Rows from block 2 of a small image classifier, named by matrix and row number. Rows with one number belong to one neuron. Each number is 128 + 32 x the weight over its row's rms, rounded and kept within 0 to 255. All counts start at 0. Numbers have three digits each.
After each neuron's rows are labels from the 100 images, of 14976, where the neuron reaches its highest value: "place" is the part of the image that holds the peak. Only what is clearly more common there than usual is listed. The data: telescope images of galaxies (Galaxy Zoo DECaLS).
# fc1: MLP up (model.blocks.2.mlp.fc1.weight, 1536x384), inputs 96-191
# fc2: MLP down (model.blocks.2.mlp.fc2.weight, 384x1536, transposed), outputs 96-191

fc1.372:089122096155105114145122137172153111112089089061119159046142162130118115133067161103124150087163136191103196192117063106113179165133082158068102124122147087151104140129148050135145199147145161147097085107125157131183178179102122175090114121129103179170156136081124111151152096139128102098
fc2.372:120116117097106114135130114118147111120145220146179109136150112132137123113128111129132087138107140108167097130123133152139111132135142134132184153142100149122119152127122155144140146140120120118137141131159120166109103130114100140129102160141110141112163111134134125134111112255126042000
place: centre

fc1.552:088113087091080081153107136109126108129113160109151093082122167132128112126062178104159101135110157102105105170107111122119131173161118133078138159169127136109104112164109091092155161139119174115197135115138117146133121209142116154115138090086117112133089128174157133130124122157130135040
fc2.552:112129129129102125147119117132156130163142196120211134166134116136136144148129141165134118128118152112172134114115107154126099097119148115133191107105109137132136157101115157165136138145140146150136147132126125169119113124106112134144103162152114118138145105109162139103117129255139041000
place: middle left; centre

fc1.240:122088111123185164174159135127076165123076141128113085110154110094063131118120120106198067116130146036159139091126111123128161115159163153139060049150169173135122113085071128116157095128147083095125129123131089124107192169104172146165143117164139145141088135147190146115141101150105122124
fc2.240:146113149146177130139132153102114153150135036124085119120148134106134118120100154157113133148119090141071147155123120111099101123096145123102051157150165160142113124146136104148118065121131126159090167146135125097144124100132095142116092122118123149112107120137096143154121149000124251231
place: middle left

fc1.454:116123133094134141142156159148122098114096134087112119119156135092151145197118091055144111141140156136156128151102152204074165126104144160123197123133137147146119117123179094116150134183167181125137139149095131103145122147171084141142226104153172099121101160142171157125125125153142103101
fc2.454:105120144132085139159157139134147134161122210140194109155132131142137142122134128122143104115138151136150107100128083126155126119144130126117157113099131120110141160112123181131113145097129111116164135099139136162137116103128140119125108143147135137131175124092138145138121104255138039000
place: centre; bottom centre

fc1.762:198142105087149134106159146180093112120201126157156113207152115152119137135123133167080133143102109139118104096100130112101124168128147037158118147163122167101152139086143146131112144156161143097171158108129127133165052150131109135112132142161124116137123059183173108133106101160063140214
fc2.762:144163151134148129140119143161119099161151056095030095155107149135130116093140135124111156125171148123137097116139143158161138137133101124080084111094126086135128165089101155167088101121102080146143153166104156131120107118102114094134133117124153117118122106132107180137169149000126232187
place: middle right

fc1.558:124057145082192136159144122096140127131090088090117175151170099164152163135146136129159171104140064146109168114166134165175147166086142141077101119157115169107134099199169079175131072126123122106180096139213164104086165104091109133110155213185115174143116081105118139108108150178088196112
fc2.558:117127127113151113126147162112105101157124027112047106120109131132103110111108124120129149115138095135108114141137142136165116155094125155159064117120159143110122112136122115131103121114145144105135118135153123117134162112137151126091153091121120120143094115146126132133157113000133231255
place: middle left

fc1.33:139116118145113069147077089143131180176160134095170136099140120100125133165113168103106109117076075157178131098197117168178094167087073156142097147134173103147126154115105102159115164139102070143156110168092133078224189090117131117088154158083108136109099105119121121141071149149127136100
fc2.33:131150106161142137120117150161106149115115061157077102130131114132116128142106117123125179141160084153074171124113121097118145139130124140121098150114153113128153142111152088104127088151097109127105103127131162136145129107144146164101137110109129111128115154139107134103114122000135216245
place: top centre

fc1.710:113103119142135213132126143098101141147101070133143151153146077133114093158087143082146073092092117077068076117092084172094100085125138067114016135136184133117098063137104103128129120079107102159131133144148136159161143182108190118122174070156148156106108112171092135123135126129085109107
fc2.710:127131120173182135138137145119114147107143036133068137134151138136118114101119131154130165106127081119083161136107129133129132165117117129146044106130134133127136135144116092142114128138146105148104166148128163117135137150105126148129143123120124100125101134141123113123125165000095234255
place: middle right

fc1.312:182097151122160140162150118140107152124149084096144096185136111122119111071142090116100096120080111158112159156117130170101105148153168147109107133177139085138159174148056151088147181108090149076136134152158088148123163177121144183063097085135149107155176065144068128149148097092125111152
fc2.312:124134097142138114111144130132125139110138075161043115090105142141130112113127134108124187122112122121084145118110159124105148124124129153152096141132152112138105132151113131151135095141122119127137135140149093109114131110099130145094109085099121093156115130173143150169165144000127226249
place: top centre

fc1.670:135154063108147160192126145096090188120113092123126043131140120111101147122099128074187168108107178089155193104146065108126125114099162165147138116133207113127101160123051150121082142149136139146128113150142175154143152166142149118113141146158188167131117062126174122133110092099148142145
fc2.670:156081137120124119130171152159137117140144084110097129164100182164165117159094157152110121180089095139084141120112148103200129168114122101051065167104097135094082191105137108148166131107141144087140119191135149137149117095145157079096148059093117191142141123135125158140112121000120207156
place: centre

fc1.91:101120135137101133173128126082109096152077111095093108113121170152089101117143116142122102148092116130074092129153161093179141122130131125074085113107102131110096113119151196133124162140127134174061151163169154169139129144168086140109153100139074147161136060097116108090075152088180131155
fc2.91:141103093141118151105123101149099142151143044124068105086140098132117094123132122147113134102152088131132125153122155132122175137126159102119101146122129112166157147114143137103085139120137142155130144167115114113140168120147108138137161143130148119153115160138130161145152115000116217242
place: middle left; centre

fc1.348:205128155173156170128111123144149085146150105191147158150138141178087141178128099191099212169163131143127141171079173116156159074113150082095061148164125125105159090135123137219119136156124089150143168122118114186168113102174134109090138154115156115126166136111161147129114140202091135123
fc2.348:095139111134143117091168169148108151121125143124108124151106191134132146117127071083146013134115120043137104098118104099116120121139144137084105143106082198123095132145125121080122098126094145139131151129145124116117174203085106090174104140088144104138128175103134106142123097147144068174
place: middle right; bottom right

fc1.717:098152111175167066126178173118141078118118132133214135145113084089162065136139155114110099118083093127128107180133117132181127125192187136097161173129233175106110136102095091134173133144146087123156124158139175139155150139117135099144134130112101142126090174174167126132134112095136194183
fc2.717:151155125136146133106153109156127123102113023138035107109130130121120138156113123104095161132120115141079171114129132141119158165116137137140068154139161108128128139145108115112147120111152117147114121137132137140114145114149139132162113125123144114146107121124141127168104136000118245248
place: top centre; middle right

fc1.339:109149207148140102121196148117147186087213098112134122161105140163148135192114084127155113185105086112090149124166146138142082096144087171144122154105161147121086091161120134086132123132090094147121148166060128149151129095151081169076102107135085138158091164130124111111068151122092081102
fc2.339:135129113155155139122131129125113146117117064124061124164135138152107120141133123114151182137128125164084162158158139106121164138121136154148085147137122117143103111163144103132135141118121140121131117129120111123153144120121153117119116119147147114112100108146110146137114114000132221255
place: top right; top centre

fc1.700:134113162102183144120110120173110142115145097084065185176118172154112169156138150204111215101143109154147065157179100134132127118149116137160099165102133121141137100130184124143116048132125088101138130107140149143160068128114120165122076120118106147148106142105100163126168147129161116073
fc2.700:144154119152176124149150098146110104095121046131045154121121123143108118124117144130125158125130100114111139104124149144118124161138106133122090138137168094162109096116137115100128102138137145165126123143137127122120126122107127135121114132115112127137132161144117156139122152000119228252
place: middle right

fc1.202:138120144188136097140107166146145088067160159131085117098082158107181157109185136099149159145164153128124102151138174152138118107119150140091131139077154181196126144070110193140144136144094137119086096065132111163091106102124104155093153079127120092145109119166146142144129081150162168172
fc2.202:133126108125184142150121124147118132114140060130046099116138129140128107098133156135106153115158130155101144142148139111159124102115117148153091148143162117123125130126119088144144099154143112112140157129145150106135138129147151141147144112141125113160130156122121124162105147000111220255
place: top centre

fc1.358:134083149171173097132123153107114067165140143112114100146128121078121126090129142189138174110105124136176171105172078114128176206153123124133060117151096151146116089119108146063102092126126092184148091113179169116172144156145197102133094181095178105118155120161177186075110179186141161152
fc2.358:114132101132176161134100136115106118124138057155085138090120105130095128144142114137129160127164113138096174141162104133140128134110154122131107135103131118140111103140119130119122144133130142099128131124099132119139124136117112124117105123125149131157104106146090140152121140000104235250
place: centre; bottom centre

fc1.57:115094093097156070126103175140085204117100112077069062140106179182157116083107158071116057148088144079122140119123140117073085149172103133137122143128156152148123103129083154121135101030120169099101143130118137188191148146153187116085116117153154150107129099134128100150090093127097103118
fc2.57:109107116113085118133160168073169114140131156116198120131119095079131115148113119150129093109088149141162137154115139099158093150071173105105170099118131144138169140066120103147123123158174126151131144174165153123126116138151104082124116168128123176171149126115124135136084116255123064000
place: middle left

fc1.158:139159139165153059111181093123127161134097181149118111110104172117134130163126133198130154102165092193187099112103119138175121094101140115131113104110053158098125109049120140134108072100165175105161106110142100131112138114162066091169099167101158128094139141174150033097091157071074117130
fc2.158:151140107145171144108137125118143142127122052113067124104155122110142104120129152099102164147129098156073150133144135122131131105127151111131100129167113099132106123132145126131113100117121142116128114115101167144115143142109148161109140125137148121139126167135112146126136163000142226247
place: middle right

fc1.438:178169121107138160113161164102123147146109098172157150118162093083102141084187145118134133113122109121125157098179075096148180088085141173124125077076183157147170119158187170119125166110083108107093095152162142148133148100098112138182121108163186158113096144169102131109147164124137174117
fc2.438:122131123129156132141155161118132125136149035140044126108123110120117139148143118128101193125169069143116138127147143115140141138101140124103066135123147106143119101160124128129146127132132117111133144138121152129134131109122154152111146110157140108103137148119096119131154150000161253255
place: middle right

fc1.3:119156107180129100089131168155149116115112154123135143085108182139136077112054085142088185092139109131211137181129078129142124170132166105109120084083159122127121130133101150107195044147154147183168102101127121168157142127097157084095193139073086060071120109160209098126129132084171160169
fc2.3:142159113152166114128102142146089103131121063173062112106153166131102114127127118109132179102133096106102173106135127099152140100107152088120094128130144106150143145146135148158106093145150108121086108132111132098113136132137151127144133092156139122151098117110115136122163123000139193252
place: top centre

fc1.74:104140123157137143195214116136092117167149111117118127064152123119084111104139126175171110076143071060177127084168085163088138087137157158155076121168187136120124174242101122139127113087138089084162101118144144147159189120150148133149162120082135119103108138163112095148096109127116080168
fc2.74:157128140147181131134143125166082119130166088141097121135167149121147121138144146126111188112132096172069149118090107112160155132071143103092063149106153137138114097139123133164169134103114126165097130143107123117139120118145130122152133130111152156098136176128113116129123134000161198255
place: centre

fc1.760:160120152134141171121168109114093125136212176230148091123092123088181134168189141115099137119114109081206103095118159128134144147081130104147158115120149083111135079124119171126102134111114116108156154096140052113112141094150196174146130156101197073156179061149142134119140135159106111167
fc2.760:088154138167113083117107110150166115098113147042162128116137148165100142103124099121181087138161170122151076164096123178123137143146119103114155124099098158112156168092095155069176140115122172141111177177115150170104121213127091089134119120178149178100146128129092137092111112198088062086
place: centre; middle right

fc1.626:092121147126161121125114148119140154155106077139049112132092144149118167135093119150090138192078095117145116075156133106121111119159121107092094145145136165151124137091117108095073150130119145063121177098133116114103144079184108137098112142060136037164122178147185070174125141175088147100
fc2.626:133148142142153133085130159085127143130135050128054123149127114118129140129139122110128163152148076147072147118135169116130110133129131122114050155137139144118157089122105125124145139096144146117123148154101140096146116128096157122102142142107150149110097117146106096119131151000108217252
place: top centre

fc1.679:181108139209178136126165143104141071157097135148133206124126120127119098117063076170084066126082011105115171116069189164087133107141201144143134132136153077114083091154129110190102067098124117166116171148134164132163125151113114104086090143157137117129161147140140147109203078106143170113
fc2.679:097178143161142080165136121141156122088078182160159116125151114070167151138186113125148163128127145134115075097143103118157160101138138158111103123074091139123131094149148124070091135127102103119099138094126088124155095134152158067151184122152135146121132083137096095126159138247137110062
place: middle left

fc1.594:131138110175121133166128113166144131172129171059119098098168116140143165125077132143080171116089124131149205102088135102158116181148107098076094117096093142166122110098135163157111164122093108121051117159120174138106118129093149142119066104141053175171135118085120152190178093100075107086
fc2.594:141123153101089119136126139110168117103123213136189138139102106120113120150109117119130069144123156125182114131143135161097101112119120128131172108122136130110124123125130140155119145121130110135126128080140111153105107139136112121138151136144133153113132121096122138107107142255125008003
place: top right

fc1.388:102109101070094202136113119108094091130088096165137136184128115118127130091122155132122126129184093134102149164075129108128163147110112125112067170114132090122112133114097138099054121116149075154113120137129134124148104160149172163064161152084104144114184163115132162145117161159147150116
fc2.388:155133133178083100132141153124149075135127226146141166129124121100119087110141128101103058103088146116155123106122127106178114147130149136090159130113119151101158155107175123179126145116094159089127131080114128125154149105104084087113103130121143082123114132105144163110109125210167083004
place: centre

fc1.675:196169167088177152156105150112086088110128151121134073173119122116178175215127167085144133082156123168158087133167105128089087074094161094077029097178070149139109111116115184142127125156087158132147115106138112147126080124168175150193127132168131151084106094160107082111105188085150123105
fc2.675:120147134137133133127150127104099127124108053123044153142130106120095105110147132148142174159137100118079158150107137122150127116122122127137088102134122124162127152124132084147103098099152139122125140128124097098136133149102125130111160088113104098153123141159095142168134141000123244255
place: middle left